A small image captioner, trained from scratch: 13.7 epochs.
Rows from block 4 of the image encoder of a small image captioner, named by matrix and row number. Rows with one number belong to one channel. Each number is 128 + 32 x the weight over its row's rms, rounded and kept within 0 to 255. All counts start at 0. After the name is the row's rms in percent of the matrix's.
After each channel's rows are labels from the 100 images, of 14976, where the channel reaches its highest value: "top examples" is what is common among them. Only what is clearly more common there than usual is listed. The data: photos of plants, animals and fungi (iNaturalist). In brackets: how many of the 100.
# convs1: 3x3 conv (encoder.blocks.4.convs.1.weight, 80x80x3x3, each kernel summed), inputs 0-79
# convs2: expand pointwise conv (encoder.blocks.4.convs.2.weight, 336x80x1x1, transposed), outputs 0-111

convs1.43 079 [122  65 117 122 152 118 115 128 129  93 124 159 159  51 103  91  74 152 117 175 126 125 111 116  61 178 141 126 122 153 114 117 146 156 108 149 128  95 146  45  56 123  96 140 164 161  85 117 165 124 172 134 103 122 158 122 120 137  88 103 133 103  46 134 111 165  91 103 102 110 102 130 104  81 147  78 162 109 146  74]
convs2.43 103 [139 139 147 132 104 127 122 113 124 157 162  78 115 106 162 113 152 112 156  75  78 117  32  77  44 108 147  96 158 146 139 170 148  55 148 149 115 115  87 121 126 158 151 102 120 177 134 181 137 110 157 142 124 127 121 127 120 125 104  62 100  97 131 151  95 127  81  83  68 125 157 127 131 154 157 141 102 138 106 134 162 119 145 146 102 155 148 154 115 107 117  81  92 102 111 175  85 148  80 161 133  84 154  87 121  83 115 106  76 143  87  85]
top examples: class Insecta (59)

convs1.73 099 [144 192 112 111 105 122 124 160 143 172  65 124 124 129 180 106 104 170 184 136 136 188 105 144 156 133 158  97 109 168 127 113 130 138 145 103 143 148 137 114 165 142  85 173 168 125 168 192 135 122  65 138  95  81 132 119 115 144  89 164 130 105 179 125 168 124 184 152 139  87 161 108 161 194 111 161 137  96 150  54]
convs2.73 094 [ 99 162 124 162 113 133 118 166 108 162 104  93 115 118 120 133 135 175 138  94 129 141 154 147  99  95 128 132 167 110 185 133 184 100  90 162 153 148 143 139 138 156 102 162 204 148 147 135 110 134 124 167 161  75 123 124 117  89 107 171 121 110 149 169  94 165  97 100 142 150 112 192 170 154 126 136 169 130 159 170 197 119 126 181  97 106 136 136 154  97 147 119  81 160 123 122 149  73 109 163 112 168 138 167  89 125  62 132 159 148  96 125]
top examples: class Insecta (62); phylum Arthropoda (62); order Lepidoptera (37)

convs1.74 075 [123  10 127 125 114 114 117 125 143  89 130 101  80 143  98 108 164 107  33  85 129  55 148 136 139 101 117 123 115 137 148 131 110 123 109  88 119 132  66 119  95 131 107 136 117 130 162  37 108 120 140 114 122  68 124 106 133 162 101 137  90 109  83 125 148  86 148 142 130 178 152 157 125  89 130 142  95 118 115  71]
convs2.74 109 [178 138  86 143  69 187  94  85 158 156  97 140 150 134 167 119 176 105 191 105 158 101 119 159 128  99 222 105 119 148 134 176 152 109 118 149 177 139 160 195 107 180  87 114 149 124 142 136 145 123 165 141 115 126 171 131 125 144 141  83 144 136 157 179 114 137 119 160  99  99 104 185 137 173  87 165 173 165 157 196 147 149 126 202  89 163 207 140 156  81 120 103  98 114 162 104 156 112 105 147 151 130 122 156 138  78  84 138 171 123 103  91]
top examples: phylum Arthropoda (63); class Insecta (62)

convs1.12 068 [ 93  21 126  87 133 108  80 159 142  87 135 128 133 107 108 130 119 149  34 118 116  52 127 147 123 133 151 144 109 176 149  98  97 125 132 139 137 190  75 118 145 172 156 182 183 140 142  74 126  89 162 129  86  65 131 110  89 118 134 162  95 157  82 121 127 110 121 147 113 136 143 141 131  90 120 161 130 121 133 103]
convs2.12 113 [154 116 129 124  92 158 110  55 146 158 126 151 145 192 143 142 160  93 160  66 138 131 134 133 124  80 212 108 134  98 107 202 167 144 140 180 159 187 120 194 115 212  72 112 141 169 135 154 151  91 154 148 128 128 151 151 137 142 167 159  81 135 129 149  77 112 115 120 132 121 119 164 117 165  92 158 156 146 159 199 122 129 148 170  61 134 159 148 157  71 123 154 138 134 188 146 127 117 105 143 127 126 114 151 121  87 108 113 177 110 118 145]
top examples: class Insecta (67); phylum Arthropoda (67); family: Nymphalidae (28)

convs1.79 127 [148 125 155 160  95 146 110 101 151 128  75  78  63  92 109 152  88  85 159 152 100 149 156  99 122 148  67  93 148  78 148 149 106  99 154  89  75 103 114  93 167 107  69 103 100  95 123 141  83 117 147  97 126  89  74 112 150  75 153 114 113 150 104  87 110  90  98 123  93  83 132  83 102 132 114 106  69 156  83 152]
convs2.79 095 [139 121  62 135 104  79 110 159 111  97 157  67 138  96 140 126 128 160 139 141 104 105  89  82 159 132 121  52 160 100 114  75 106 120  93 119  97 118 123 110 146 135 137 180 131 114 171 118 123 101 109 115 122  95 149  48 100 103 109 108 136  80  83 101 140 153 130 105 136  97 127 107 117 133  75 103  82 115  52 128 130  93 102 105 105 158 108 152  82 120 128  71  56 102 120 113  65  99 138 144  92 197  90 115  75 105 143 193 116 102 130 131]
top examples: class Aves (92); order Passeriformes (64)

convs1.8 095 [122 110 107  80 133 117  78 167  89 126  96 150 152  75  75 144 119 178  98 102  87 109  65 151 101 141 180 118 110 187  82  93 107 145 124 129 178 113 110 143 100 152 125 137 157 123  88 102 142 117 109 160  81  93 162 121  89 205 119 113 131 132  98 126  94 133 156  57 117  79  90 133  88 125 111 121 172 115 159  63]
convs2.8 093 [103 108 142 132 112 165 162  89 151 163 115 105 125 162 158 123 141 125 147 127 174 121 138 149 114  81 138 139 152 149 155 128 221 107 154 156 153 139 110 188 128 174 107 126 137 193 113 157 146 131 140 187 164 126 162 136 129 123 122 152  84 138 164 177 101 140  71 105  93 141 127 193 127 183  98 164 141 151 142 140 165 131 129 152  95 100 165 153 145  81 155 133 157 174 157 151 105 160 121 178  95 131 126 156  83 136  82 111 188 154  75 108]
top examples: class Insecta (79); phylum Arthropoda (79); family: Nymphalidae (34)

convs1.2 111 [ 97 184  73  67 111  93 143 133  94 132 130 153 202 109 123  98 103 147 159 118 101 147  88 143 120 155 176  90 100 152  87  66 150 153 123 110 174  88 153 162 113 141 144 112 165 152 108 135 150  71  83 162  84 111 171 134  70 147 108 117 157 101 126 167 113 134 158  98 136 141  95 122 112 159  54 116 159  98 187 132]
convs2.2 087 [ 57  86 185  99 111 168 186  98  83 102 146 119  78 136 160  88 117 103 144 154 176 160 104 152 120 131 108 112  88 129 125 152 177 164 158 152 173 172 127 128 145 141 152  80 168 156  88 101 126  94  95 130 183 113  88 151 182 174 184 175  83 114 165 150 103  86 139 102  99 106 105 163 178 163 100  75 150 168 184 129 118 136  84 122  96 114 143 155 150 125  92 145 133 217 125 160 115 118 149 156  90 101 127 115  84 125 128 138 189 110 159 139]
top examples: class Insecta (81); phylum Arthropoda (81); family: Coccinellidae (27)

convs1.22 092 [121 135 120  94 167  92 173 176  92 155 133 102 133  98 108  93 109 175 157 199  96 135  49 180 133 128 166 160 107 178  96  92  85 139  98 119 138 184 116  80 102 149 142 175 157  97 104 184 138 157 143 116  86  87 139 175 119 130  92 119 108 110 125  87 131 113  97  78 145  70  90 139 128 143 150 157 139 102 152  87]
convs2.22 098 [137 135 118 104 147 142  90  89 133 185 133  82 149 131 169 169 153 103 127 111 122 138 136 120 113 101 171 101 138  89 116 166 157 135 110 159 145 103  98 100 119 174  78 101 116 161 158 180 141 149 189 175 125 145 141 144 100 133 144 111  59 136 148 132  92 156  41  77  90 141 123 160 109 161 107 174 155 162 125 149 137 114 148 139 101 108 115 154 163  50 113 150 122 145 151 116 115 128 111 187  93 131  84 150  83 118  71 122 126 126 114 139]
top examples: class Insecta (80); phylum Arthropoda (80); order Coleoptera (28)

convs1.44 059 [123 122 137 116  77 133 161  63 111  86 100 100  75 148  81 189 155  83 115 168  86  99 138 115  98  86  80  74 130  83 129 138 149  76 135 129  74 107 150 124 158  90  80 153  85 115 105 137  97 116 187 102 116 120 109 127 136 101 191 100 143 170 106 120 120 124  90 115 112 182 105 175 104 102  85 119  95 140  77 122]
convs2.44 084 [160 124  58 135 146 139  85 113 144  90 138 135 129 111  71 121 141 100 167 140 109  88 123  66 178 117 158 101  70 112  73  96 132  69  67 154  61 153 109 177 101 120 106 152 119 108 165 104 112 125 102 121  77 141 109  74  76 137 121 163 140 157  93 105 124 107 154 189 157  91 118  93  64  54  94 119 117  75 118 133 119  67 154  98 120 123 111 104  88 124 160 136  87 102  99  95 153 119 104 152 136 160 127 143 127 109 128 169 166  46 152  85]
top examples: class Aves (87); order Passeriformes (56)

convs1.72 111 [119 120 125 136 112 120 104 110 113 121  92  61 123 113 120 135 127 103  74  93  55  54 108  71 148 107  99  77 133  80 135 126 104 109 124  69  75 112 155 131 162 113  83  87 122  42 118 104  70 120 124 123 137 124  73 108 124 114 165 133 127 140 128  92 107  73 111 157 100 128 109 142 136 118  74 125  65 134 119 187]
convs2.72 097 [ 82 122 128  55  97  78 145 133 178  75  80  79 128  88 105 153  86 145 110  97  96 108 125 128 176 144  89 122 102 130  94  69 129  65  78 159 108 116  97  91 144  79 157 133  75 100 144 101 145 125  77 111 130 127  98  72 116 108 125 153 168  82 101 100 128  99 148 133 126 123 129  96  54 100 117  86  42 109  53  93  75 110  92  93 117  96  95  91  68 145 145  99 123  84 102 127  79 116 116 104 101 162 120 154  87 157 132 114 148 138 109 133]
top examples: class Aves (91); order Passeriformes (56)

convs1.39 075 [141 149 114 123 139 127 107 154 168 102 108 188 122 128 138 156 163 155 203 182 166 211  98 101  71  87 132 162 119 157 132 131 188 134 123 137 161 133 182 163  83 134 127 158 127 116 144 154 139 171 117 199 158 155 155 114 141 173  98  99 125 109 161 165 154 132 180  92 122 114 152 181 131 123 165 102 161 123 122  62]
convs2.39 089 [121 142 146 155 146 121 122 143 124 197 176  68 100 121 160 130 156 153 149 131 109 130 110 137 115 115 132  53 157  91 165 108 149 112 131 155 127 124 110 160 159 160 135 163 178 178 115 154 122 121 143 159 142 123 161 130  97 144  93 170 119  93 175 151  70 175  97 132 126 137 115 143 175 148 152 155 171 130 150 145 179 121 123 152  64 153 105 140 145  74 133  99  76 180 135 164 106 126  95 183  29 129 146 123  69 121 111 150 134 120  89 114]
top examples: class Insecta (64); phylum Arthropoda (64); order Lepidoptera (31)

convs1.26 101 [125 119 146 165 120 138 144 139 159 121 129  76  81 120 169 144  69 113  84  57 150 115 165 171 163 116  97 105 144 109 181 156 131 122 160 116 103 171 122  87 178 131 115 169 127  85 178  98 106 113 114  78 142  80  87 153 157  83 144 169 102 144  89 106 163 102 135 196 168 113 179  90 173 115 108 168  83 149 115 134]
convs2.26 085 [133 113  69 191  89 120 114 131  66 103 136 153  65 119 162 129 203 114 101 137  75 108  34 102 104 160 132  68 181 119 151  82 108  85  94  50  99 100 126 127  59 118 155 167  78 145 133 106  93  78 123 106 127 137 118 121 122 109 101 105 122 108 100 139 116 116 120 121 116  96 139 139 147 109 110 153 133 166 110 100 179  72 174 164 144 172 110 152  73 111 154  98  80 123  92 104 135 123 145 123 113 130 124  75 153  63 187 193  75 163 128 119]
top examples: order Passeriformes (58)

convs1.34 097 [128 113 125 163 155 112 148 165 151 109 146 125  97  78 147  62  81 144  97  91 143 118 145 147 178 108 124 148 135 153 134 143 160 151  65  94 118 136 136  15 163 165 137 153 156 139 184  85 137 140  99 100 154 101 123 122 149 114 113 145  96  83  58 120 140 122 157 204 113  83 178 105 180 116 144 164 137 143 132 115]
convs2.34 092 [156 166  85 168  96 107  98 138 137 137 185 126 115 128 111 127 150  78  99 170  92 140  78 112 144 128 178  91 187  79 152 145  97 104 139  99 107 132 164 135 117 151 125 125 124 133 141  98 118 107 186 158  97  92 143 129 118  86 125 139 122 122 109 134 112 175 132 153 106  90 122 132 147 122 137 182 131 134 115 120 157  11 169 151 105 183 123 103 129  86 127  63  80 133 119 111 112  94 133 139  89 115 129 124 114  57 136 180 139 161  91  29]
top examples: class Insecta (60); phylum Arthropoda (60)

convs1.54 100 [170  81 174 160 145 156 104 166 172  84  95 147 110  99  97 169 144 163 147 143 146 155 162  67  81  73 153 164 152 188 156 147 145 128 152 187 134 133 121 156  95 164 133 117 158 151  98 102 146 160 142 136 140  94 149 102 150 133 155  88 100 162  96 128 123 143 142  77  63 112 143 146  77  78 184  71 152 145 132  95]
convs2.54 095 [173 112 148 155 139 132 138  85 138 180 140 138  86 182 165 163 181  87 127 126  85 127 149 107 151 101 158  63 132 107  99 162 158 140 136 162 142 143 144 141 181 188 109 129 119 197 160 129 139  91 145 150 109 142 138 123 126 143 129 149  46  97 140 163  85 134 124 151 132 140 124 134 125 147 144 190 153 116 167 177 147 114 210 122  81 135 169 133 157 128 165 105 105 123 158 140  75 123  80 111  76  98 131 134 128 119  78 115 165 151  87  80]
top examples: phylum Arthropoda (74); class Insecta (73); order Coleoptera (27)

convs1.33 120 [118 133 114  80 144 103 134 181  85 159 135 109 166  93 100 129  97 180 126 142  96 135  54 157 146 150 186 134  96 194 103  75  67 139 114 172 145 155  85 127 147 170 161 172 191  89 109 144 134  96 137 125  66  69 139 161  73 146 119 137 111 137 140 100 106 116 159 115 129  88  88 132 122 155 123 161 147  99 173 114]
convs2.33 104 [165 109 133 136 107 138 129  76 115 155 126 115 109 173 133 141 126 129 151  93 160 122 146 117 108  87 177 123 112 112 105 155 183 125 109 149 142 203 133 173 144 220 108 133 125 155 145 171 169 101 148 173 140 142 172 163 145 117 139 153 106 111 155 124  51 119  77 112 137 122 124 158  99 203 130 165 142 182 145 182 136 113 130 161  61 101 139 128 165  82 126 139 106 152 167 171  96 155 107 163  76 143  90 173  99 140 111 124 170 133 112 126]
top examples: class Insecta (82); phylum Arthropoda (82); family: Nymphalidae (34)

convs1.47 089 [121  86 129  97 164 112 111 175 106  73 154 125 140 115  93 102 133 156 136 148 125 120  74 138  99  95 172 180 112 183  94 107  91 145 110 109 148 135 111 146  66 165 171 153 166 110  96  92 115 184 107 138 110  91 164 130 134 155  84  68  82 123  82 130 127 118 153  52 101 145  94 160 107  93 182 114 143 106 155  61]
convs2.47 109 [135 122 145 140 114 131 125  86 147 205 128  94 133 126 192 137 157 109 154 103 131 119 160 159 132  91 169 125 149 125 126 163 174 117 156 180 143 183 124 170 155 192  98 109 129 173 130 128 162 103 162 175 127 145 175 141 126 144 165 134  87 118 135 157  66 142 119 131 108 120 131 178 122 167 116 187 156 200 136 142 150 141 129 169  64 115 142 126 169  50 140 136 100 158 151 150 138 143  56 197 105 152 107 153 140 129  89 130 165 131  81 110]
top examples: phylum Arthropoda (70); class Insecta (69); order Lepidoptera (32)

convs1.10 114 [109 129  72  52 120  74 128 150 101  94 116 144 170 111 124  72 143 154 139 142 106 123  59 112 124 140 166 107  88 157  76  53 137 157 109  98 150  98 165 152 118 135 124 110 175 118 103  90 136  94 121 162  61 152 147 129  65 166  78 116 133  82 111 140 109 118 151 119 128 151  97 169 104 122  71 108 141  84 171 104]
convs2.10 078 [ 55 107 157 117 142 162 185  76 129 117 168 156  76 102 106 118  68  45 116 142 140 106 119 137 159 144 157 133 105 103 125 123 125 143 158 185 185 138  99 134 127 123 194  46 145 190 125 160 160 119 143 135 162 121 117  83 177 170 132 157  96 139 151 142 109 120  78  43 108 129  92 120 185 155 111 107 162 174 181 182 163 171  69 132 128 100 160  79 160 137 124 153 111 195 128 148 147 110 164 100  95 108 115 170 153 140 119 100 124 161 144 155]
top examples: class Insecta (90); phylum Arthropoda (90); family: Coccinellidae (28)

convs1.68 093 [ 84 127  42  58  96  84  64 118 142  97 103 121 118 118 141 105 138 107  99 140 114  87  94  85 128 158 113 123  68 108 127  51 123 135 120  86 107 124 127 103 157 118 126 132 128 116 107  94  97 122 144 131  84 127  86 117  72 172  58  93  89 137  90 122 100  87 112  89  78 120 133 143 106 122  91 101  89  95 114  74]
convs2.68 090 [ 70 130 130  97 108  99 160 136 191 113 121 117 123  67  46 135  81 144  96 128 129 114 134 157 141 119 101 185 100 161  74 118 144 127  91 119 149 137 107 116 127 129 128  53  89 141 105 182 151 120 112  81 111 140 127 108 124 143 125 138 108 161 162  88 171 102  62  33 110 139 104 131 104 179  92  59 142 124 121 108 105 124  57 137 146 120 100 136  78 136 118 126 138 157 118 129 131 133 160  96 120 115 141 156 167 132 123  67 106 176 142 161]
top examples: phylum Arthropoda (77); class Insecta (75); order Lepidoptera (33)

convs1.5 158 [ 92 156  50  43 129  86 152 150 126 132 115 135 171 125 154 160 114 154 176 173 132 178  82 131 119 158 168 122  64 153 125  41 136 150 137 175 140 131 122 111 153 157 138 137 178 146 115 163 144 107 180 124  75 130 139 140  54 137  88 121 131 156 123 147 120 132 143  83 144 128 117 144 124 139  80 126 137  79 175  95]
convs2.5 099 [ 82  80 149  80 127 142 195  94 147  93 148 176  79 156 108  79  74  99  81 139 113 106 138 181 118 135 102 125  75 129  47 164 145 102 170 127 125 157  77 147 137 130 164  14 138 157  72 153 144  97 152 113 123 106 125 121 188 137 153 173 106 139 158 123 122  96  34  60 118  73  98 118 127 171  95  74 146 143 147 121 110 138  81  92 144  98 151  92 119 124  71 151 152 197 135 141 132 124  94 112 110 114 148 184 167 109 115 128 149 142 121 135]
top examples: class Insecta (64); phylum Arthropoda (64)

convs1.45 108 [104  66 102  69 142 114 110 174 140 142 119 142 170  94 102 175 119 170  75 119 125 109  98 148 133 151 190 149  97 186 143  91 120 147 132 178 161 162 102 108 132 174 165 169 197 162 129  99 166 119 156 149  97  50 162 120  67 146 123 145 127 170 128 143 127 139 157 101 135 108 136 126 120 127 118 152 166 108 173  64]
convs2.45 111 [141 117 148 116  72 175 134  71 144 188 144 118  73 158 179 113 148 107 124  92 141 122 118 134 134  90 190 109 147 151 151 162 202 116 119 149 127 177 109 192 124 210 104 126 138 150 108 171 124  99 174 161 135 136 129 130 128 152 144 125  97  95 139 178  95 136  62 119  96 112 120 161 159 185 127 174 120 175 146 153 140 146 114 179  68 129 161 140 137  82 113 129 133 174 140 154 106 131  92 159 103 107 100 161 107 111 106 142 159 141 108 106]
top examples: class Insecta (88); phylum Arthropoda (88); family: Coccinellidae (27)

convs1.67 145 [103 153  86  74 123 111 130 141 126 123  86 124 157  93 108 161 107 145 142 161 106 126 114 101  91 190 159 101  83 147 122  67 129 147 135 156 146 121 121  91 142 141 103 123 172 127  88 139 128  93 193 121  62  74 130 122  63 149 119  96 134 156 120 127  97 123 152  70  90  90  98 132  74 155  77  94 133 102 166  36]
convs2.67 086 [121 113 181 125 147 146 174  91 170 142 131 171 110 132  81 110 108 115  76 122  94 102 139 141 152 171 142 143 110 168  87 154 133 103 167 150 128 146 126 136 140 169 145  80 151 156 134 151 157 145 134 137 119 106 115 135 204  97 107 139 159 143 144 170 131  82  73  62  89  71 112 120 124 187  77 109 141 143 141 108 117 169  62 108 165 164 110  71 122 124 104 175 118 173 109 150 125 178 149 123 132  67 164 166 184 121  93  97 135 157 122 145]
top examples: phylum Arthropoda (65); class Insecta (64)

convs1.60 077 [ 92  85 129 127 155 130 104 144 122 163 154 101  93 118  98 161 117 140 146 135  93 124 134 166 195  91 101 135 119 123 150 115 127 128 104 149 106 150 108 112 193 142 101 208 110  96 150 139 117  93 142  70 115 168 110 143 120  23 139 171 100 139 101  99 116 118  91 208 169 112 124 106 152 127 106 190  97 131  96 193]
convs2.60 102 [161 209 100 166  81 141 103 161  51 131 189 106 158  72 161  83 141 205 153 108 126 127 120 131  53 156 107 144 207 143 148 191 137  99  87  64  83  88 172 134  91 122 163 149  59 119 138 128 123 140 111 110 136 131 139 163  55 189 128 113 156 125  83 132 180 143 143 152 107 132  91 164 141 137 138 140 144 104  91 110 162 125 168 174 163 181 111 184  96 112  90  74  74 156  75 164 108 106 140 142 118 160 123 141 130  79 158 136 135 139 146 129]
top examples: class Insecta (77); phylum Arthropoda (77); family: Nymphalidae (27)

convs1.0 074 [132 142 122 130  96 119 144  80 141  98  97 123 127 110  64 129 158  94 113 119  69 104  89  60 110 128 101 111 149  62 149 136  79  82 170  45  91 117 157 143  90  68 109  93 120  62  83  92  86 144 127 155 139 135 108 113 129 168 141 103 124 152 102  89 105 103 114  88  78 148 115 181  80  94 114 111 111 151 118 132]
convs2.0 099 [ 76 137 119  90 172 116 109 141 193 106 151  72 120  99 110 179 106 195 146 155 108 138 128  92 195 142 106 147 131 118  69  78 143  80 168 179 113 120  92  94 215 161 160 161  90 101 160  62 161 179 101 146 130 139 153  86 133 159 126 148 150 113 113 108 105 111 146  99  77 102 114 131  48  94 109 131  82  91  71 126 107  72 136  99 122 123 106  62 123 143 182 126 147  74 130 133  77 155  84 141  92 150 187 140  91 158  67 145 144 113 108 132]
top examples: class Aves (83); order Passeriformes (53)

convs1.3 115 [106  91  87  92 136  97  72 145 127  99 126 186 153  58 120 153 113 160  80 146 103  77 102 127  99 173 164 123  90 164 122  91 167 164 126 108 177 116 154 123 136 146 117 156 149 171 112  69 168 107 158 162  72 117 171 130  85 194 126 138 161 147  64 161 114 163 153  93 135  92 105 152 110 113 107 126 168 110 152  99]
convs2.3 097 [119 129 137 140 103 149 163 124 160 143 171  58  82  67 145 100 154 179 123  77 112 111 115 141  40 135 119 122 160  94 139 151 173 101 119 103 119 108 132 139 120 168 100 136 106 167 120 135 101 132 124  94 111 116 112 114 139 161 117 136  80 120 146 140 136 133  68  78  48 115  92 157 134 188  94 123 133 120  96 113 154 143 119 142  89 191 149 128 140  87  86  98  83 162 121 144  80 143  91 182  63 123 109  97  85 128  82  84 113 157 100 122]
top examples: phylum Arthropoda (88); class Insecta (87); family: Coccinellidae (29)

convs1.40 109 [115 105 116 134 164 129  97 129 142 149 131 158 156  94 179 151 158 152 125  75 153 156 132 136 162 121 132 134 158 127 167 156 165 151 132 133 133 123 195 147 135 139  80 132 117 124 172 135 127 155  90 151 173 222 141 135 175  61 143 168 162 161  93 161 163 160  95 207 183 119 155 142 184 105 101 157 124 137 133 196]
convs2.40 089 [180 169 182 139 101 125 137 188  96 149 194 102 137 127 144 115 119 159  89 115 116 137  88 122 122  92 106 116 173  55 109  94 116 105 132 148  91  62  88  95 160 118 132 140 110 107  93 138 134 126 145 123 176 128 137  93  90 128  69 136 134  57 133 137 110 133  92  81  82 152 145  92 135 130 142 127 164  82 123 148 154  44 168 120 145 131  55 169 143 128 138 117 152 187 121 133 124 105 146 140 115 100 160  88 144 106 154 149  72 104 156 116]
top examples: class Insecta (60); phylum Arthropoda (60); family: Nymphalidae (25)