config = dict(
    horizontal_flip=True,
    encoder_norm='batchnorm',
    encoder_activation='relu',
    encoder_kernel_size=3,
    encoder_dropout=0.05,
    decoder_layers=6,
    decoder_mlp_ratio=4,
    decoder_fused_qkv=True,
    init='torch_default',
    optimizer='adamw',
    beta1=0.9,
)
Rows from block 2 of the text decoder, named by matrix and row number. Rows with one number belong to one neuron. Each number is 500 + 25 x the weight over its row's rms, rounded and kept within 0 to 999. All counts start at 0. Numbers have three digits each. After the name is the row's rms in percent of the matrix's.
# fc1: MLP up (decoder.blocks.2.mlp.fc1.weight, 1280x320), inputs 0-159
# fc2: MLP down (decoder.blocks.2.mlp.fc2.weight, 320x1280, transposed), outputs 0-159
fc1.562 102:501532498528469488481520492495486509482496495517520490494475514527508489490487511481558520519485505508439517492471482488523455517520510485479471481506480511493520499554534467462447530491513508507494506479520548507515507524490486513527497489500491511451503485502529438438500508508475522491468492508535498455492489492495549537505500494492455463477444509468526494469524525507512548493490500526467539511483516531513457516535466489514503523480513504510506487509519474455484485534453504
fc1.563 079:531533502485471511487468473479485515507510443456487494496503564495537505512479506488484516446527466492504539496470488477488479512528511492476459491500494463533485500526536573482496523498504510488510494521478557451473483497511526520484510466483468503511505513525499510479503500488483517534457518502487486514492524534485487496478506483529549538521490493508502514514511511484482536532473484469508492528519477507494476466544508535479512540514498529454455473495495472462520470508544486
fc1.564 094:498458522439466477522500510481487490535513527492500521542505480488540471567549491521519517492513446481478469474486554537498507500494495465504476489485523462537514465533506512445430509469534511555519495496496465494453511480539518481551458519488475530502537502525515525480501500511525546498502501503514498479510470552471521494547544499495504537495488484494481534519511509457486509504495500497514514480519527460492512471502485508488496546520491526519496494487456516495486522487520487
fc1.565 087:536500486488534494495486473480478484490446514548560486511468517506518489475512531518500492526473494560493462490509498497485445467500507555487513474502532497513507494531497521477522478483479537496486522544507501514524466467525460454497522512513506551517490508492502527501521469476517521496473513457550490527463501499533507510490508507497530437531474480513493477506516486543483470534520467529513503504515535510540493428529502500506487473496529476478478464425481514505519500516509473
fc1.566 091:525471484513481549467548513506489543479498539550505493527508536486502465495501538504495460563519477521470480474522532506510472479526497498528479484492539514503514464540495506486504477498475467525518520523465401537539458502481504488533464500517486521513483494506512508468518501540488512516498504490528484485477514556480499455522495534542489472524495472504478503483570490505514498499504482502499496513471498501446524475465456528503505468492490492546481502519434512539452489490493509
fc1.567 105:481495488523547459475543516503471499499484496511488478520489502497543516536459534484494513456483484496488493517460441503499434508502477533509469571515456499472456504514507505521507505458523544419508477530497509462519485490471458476483490466514486503513467488502515471505531500492528522489556512492519528462501509510503483545474508513469517524510496480494493481478511514469499477503506554463544490549485483473509490513499461491490495507534509499497509495504520508471487510495510481
fc1.568 112:499469470501508462488486477530473515570496497550473485495459452520472513470490520491514499541479539513468483511537549493541448461507482499480516539539508506468521513540479515447528477478525473527546497459454489494517478474536506501505503460499499488500480502512526471507530524519480500500499493444527536457505528495492513487500463491524477497573499480464503488507551490508473496527502464481482546492492503490487510467502483507522503503497513528516479531510466487494475473516460514
fc1.569 098:479505521440491546502484501480490528539483468500511487467454542507532513520491501475493531483497465527482510484519516491525509534490530483462462480554519504530518488528558522466468490536515519478459462503509490534517452475533515535537495500478504517469489501514514520481492541515491473491461524511528528478519513500539467498483492491519491483471490472505526501506525498509494514491488460507532532475523489505476450489506469475492486530490504544503511477492512501500475504528480454
fc1.570 088:506515503499478531453443466548512499466531520492470495461508498505481508464459505481527504492510505493521533540491532474521463481510502500435492518530495485484518469528508470483498491525509539500486490511491507532484504477517578513498499487521492477493545511511525483519524458493513507490518544514452508477501516512480508530509496554520484502520496481496505475482529503494505533518482481509515472519522481474498456511478519528454493531488494497524471471492476486507482495499499461
fc2.562 102:519512534493518497518470517486509534525515509499540505511517521506509483462520485491470505484505518512482538510472483505504487504558518516467492449515457513474523493502515496447482472511496474530523474471501457527454489526436470497519532498441530515503511526503505471473487520517458490507468475504494508494554460468499472513535492489535484481501500525479481502473466515495442515491572490500486490502503496504515502504512456485492527492519500490509524524505481456491516486516438514
fc2.563 088:496488481556455499485486487505482477434500474514524473479495497505479505484505529496519475501516528473524520509485474457524471476509513494517463463490473461512487496367502481526469512517495478500519538467533520507499547520510500479465524511487487449501494507513502535531437523511471508538499502492490482501493507500532496519508507458524490526521489547486566543512517476498511476501536454497500520492517504498514484479502519507470528485518495493438480527485500506497509531523527523
fc2.564 095:481529516524481469502482498513493496507524483530515473510512484492484471498528514438499438501504528478467540517513484502525503496518459503479466503555486528498493505548524468494505508486486501528537521507509478503497513522470463484519484510490534539474473490510464528496469470530513504484527497492527507468469474516502520484533496507523472502467482520543538481479499502439484486512534557489523462540485554487509478458521456513508513465495480473461479506538500509480477524500508506
fc2.565 081:465499486453520502516502448519488504512513514479502491517518548458491495487532495493503561538444487501495518515514512525511495509464490470489499486540495474440455520489533457470505478473510530484526521450498496502534475518498502506493526507493521514519463492489463475482508550543492532488498499473492520509497486557471515468515457491491460495528472486526494503483514517516511495483501502473450481489449530478491516499501513477557516451548474471493473484501526507499513487474512505
fc2.566 087:506485534481497494549476506503533458499494500514473540496532493509470547535467497528507475470523491532555489506493497480490461487506512502494518445485497487500508504480529491520480465482457475476481468488462504507503514513469513433500493481517508487535464502475498528489508488519537478498496465494469472479498521472461480504458504539524485470528507470494445538485514506501523475488501462497482522526519529482502508494503487502495513513511441489498515537489518494494491464522478540
fc2.567 116:529498484512547463487506496500459476515496484493513460487503485510524518529477504519492482505487470519531512495506488479514527518475492525467500533531466521514457472352525482531520521508525548462466480506508520470536485494469495517484509524498472535492477445462518483516499491463493526480499505504506508523530500481522489517440505498486470483475513481531490531509503494557458519488482569504511463526508532498483474556528439472522489490532513462488502502506509538496503499537526467
fc2.568 113:472491492487497470505479473492508490527527498512520515508520484482492498485518545515455525530482512494504506537518433521485499498477534511519506470518526483456435476502510465490510517529474492490498479468514507514471502480527518531501494536503478503543478481540493536523506547481523481533473565513518503490529463524515496514480512467519510490465528463531492474514486531527491479493531446499500487536518492438479502498482508454546467499516521525481502524463430486532513526523521496
fc2.569 095:521492505498556486504507488557514545452522473525500505505464523445492519463513464490562512512488482573531485530478507508544473468441493497535511520497482535492520525528481476517481503471514487459497501453502495492542540503510507470517526506539521473492537500483529499488514444489536494490515495515499509483472516519484498479471503526467511471511520509502518481520503498519544480534470487501474454499503525484526485522501500540502514510463495495478519452518511538511503495480487497
fc2.570 084:480487487453483476469490471520466505509506526545534481489476516559471486463515472470523526499513497524548525512511505475508498509471506522438439531537496459509488484512527479494472495461490526519515486516551468495459439487476523507520447491496534480470508510508511474493551514507465513470517539473482523499447495481502503527511490485452495531514528498503497524470532518481500529534455468478473503499473488506528532535526470528471520507498492503537488480492468495496490504471488502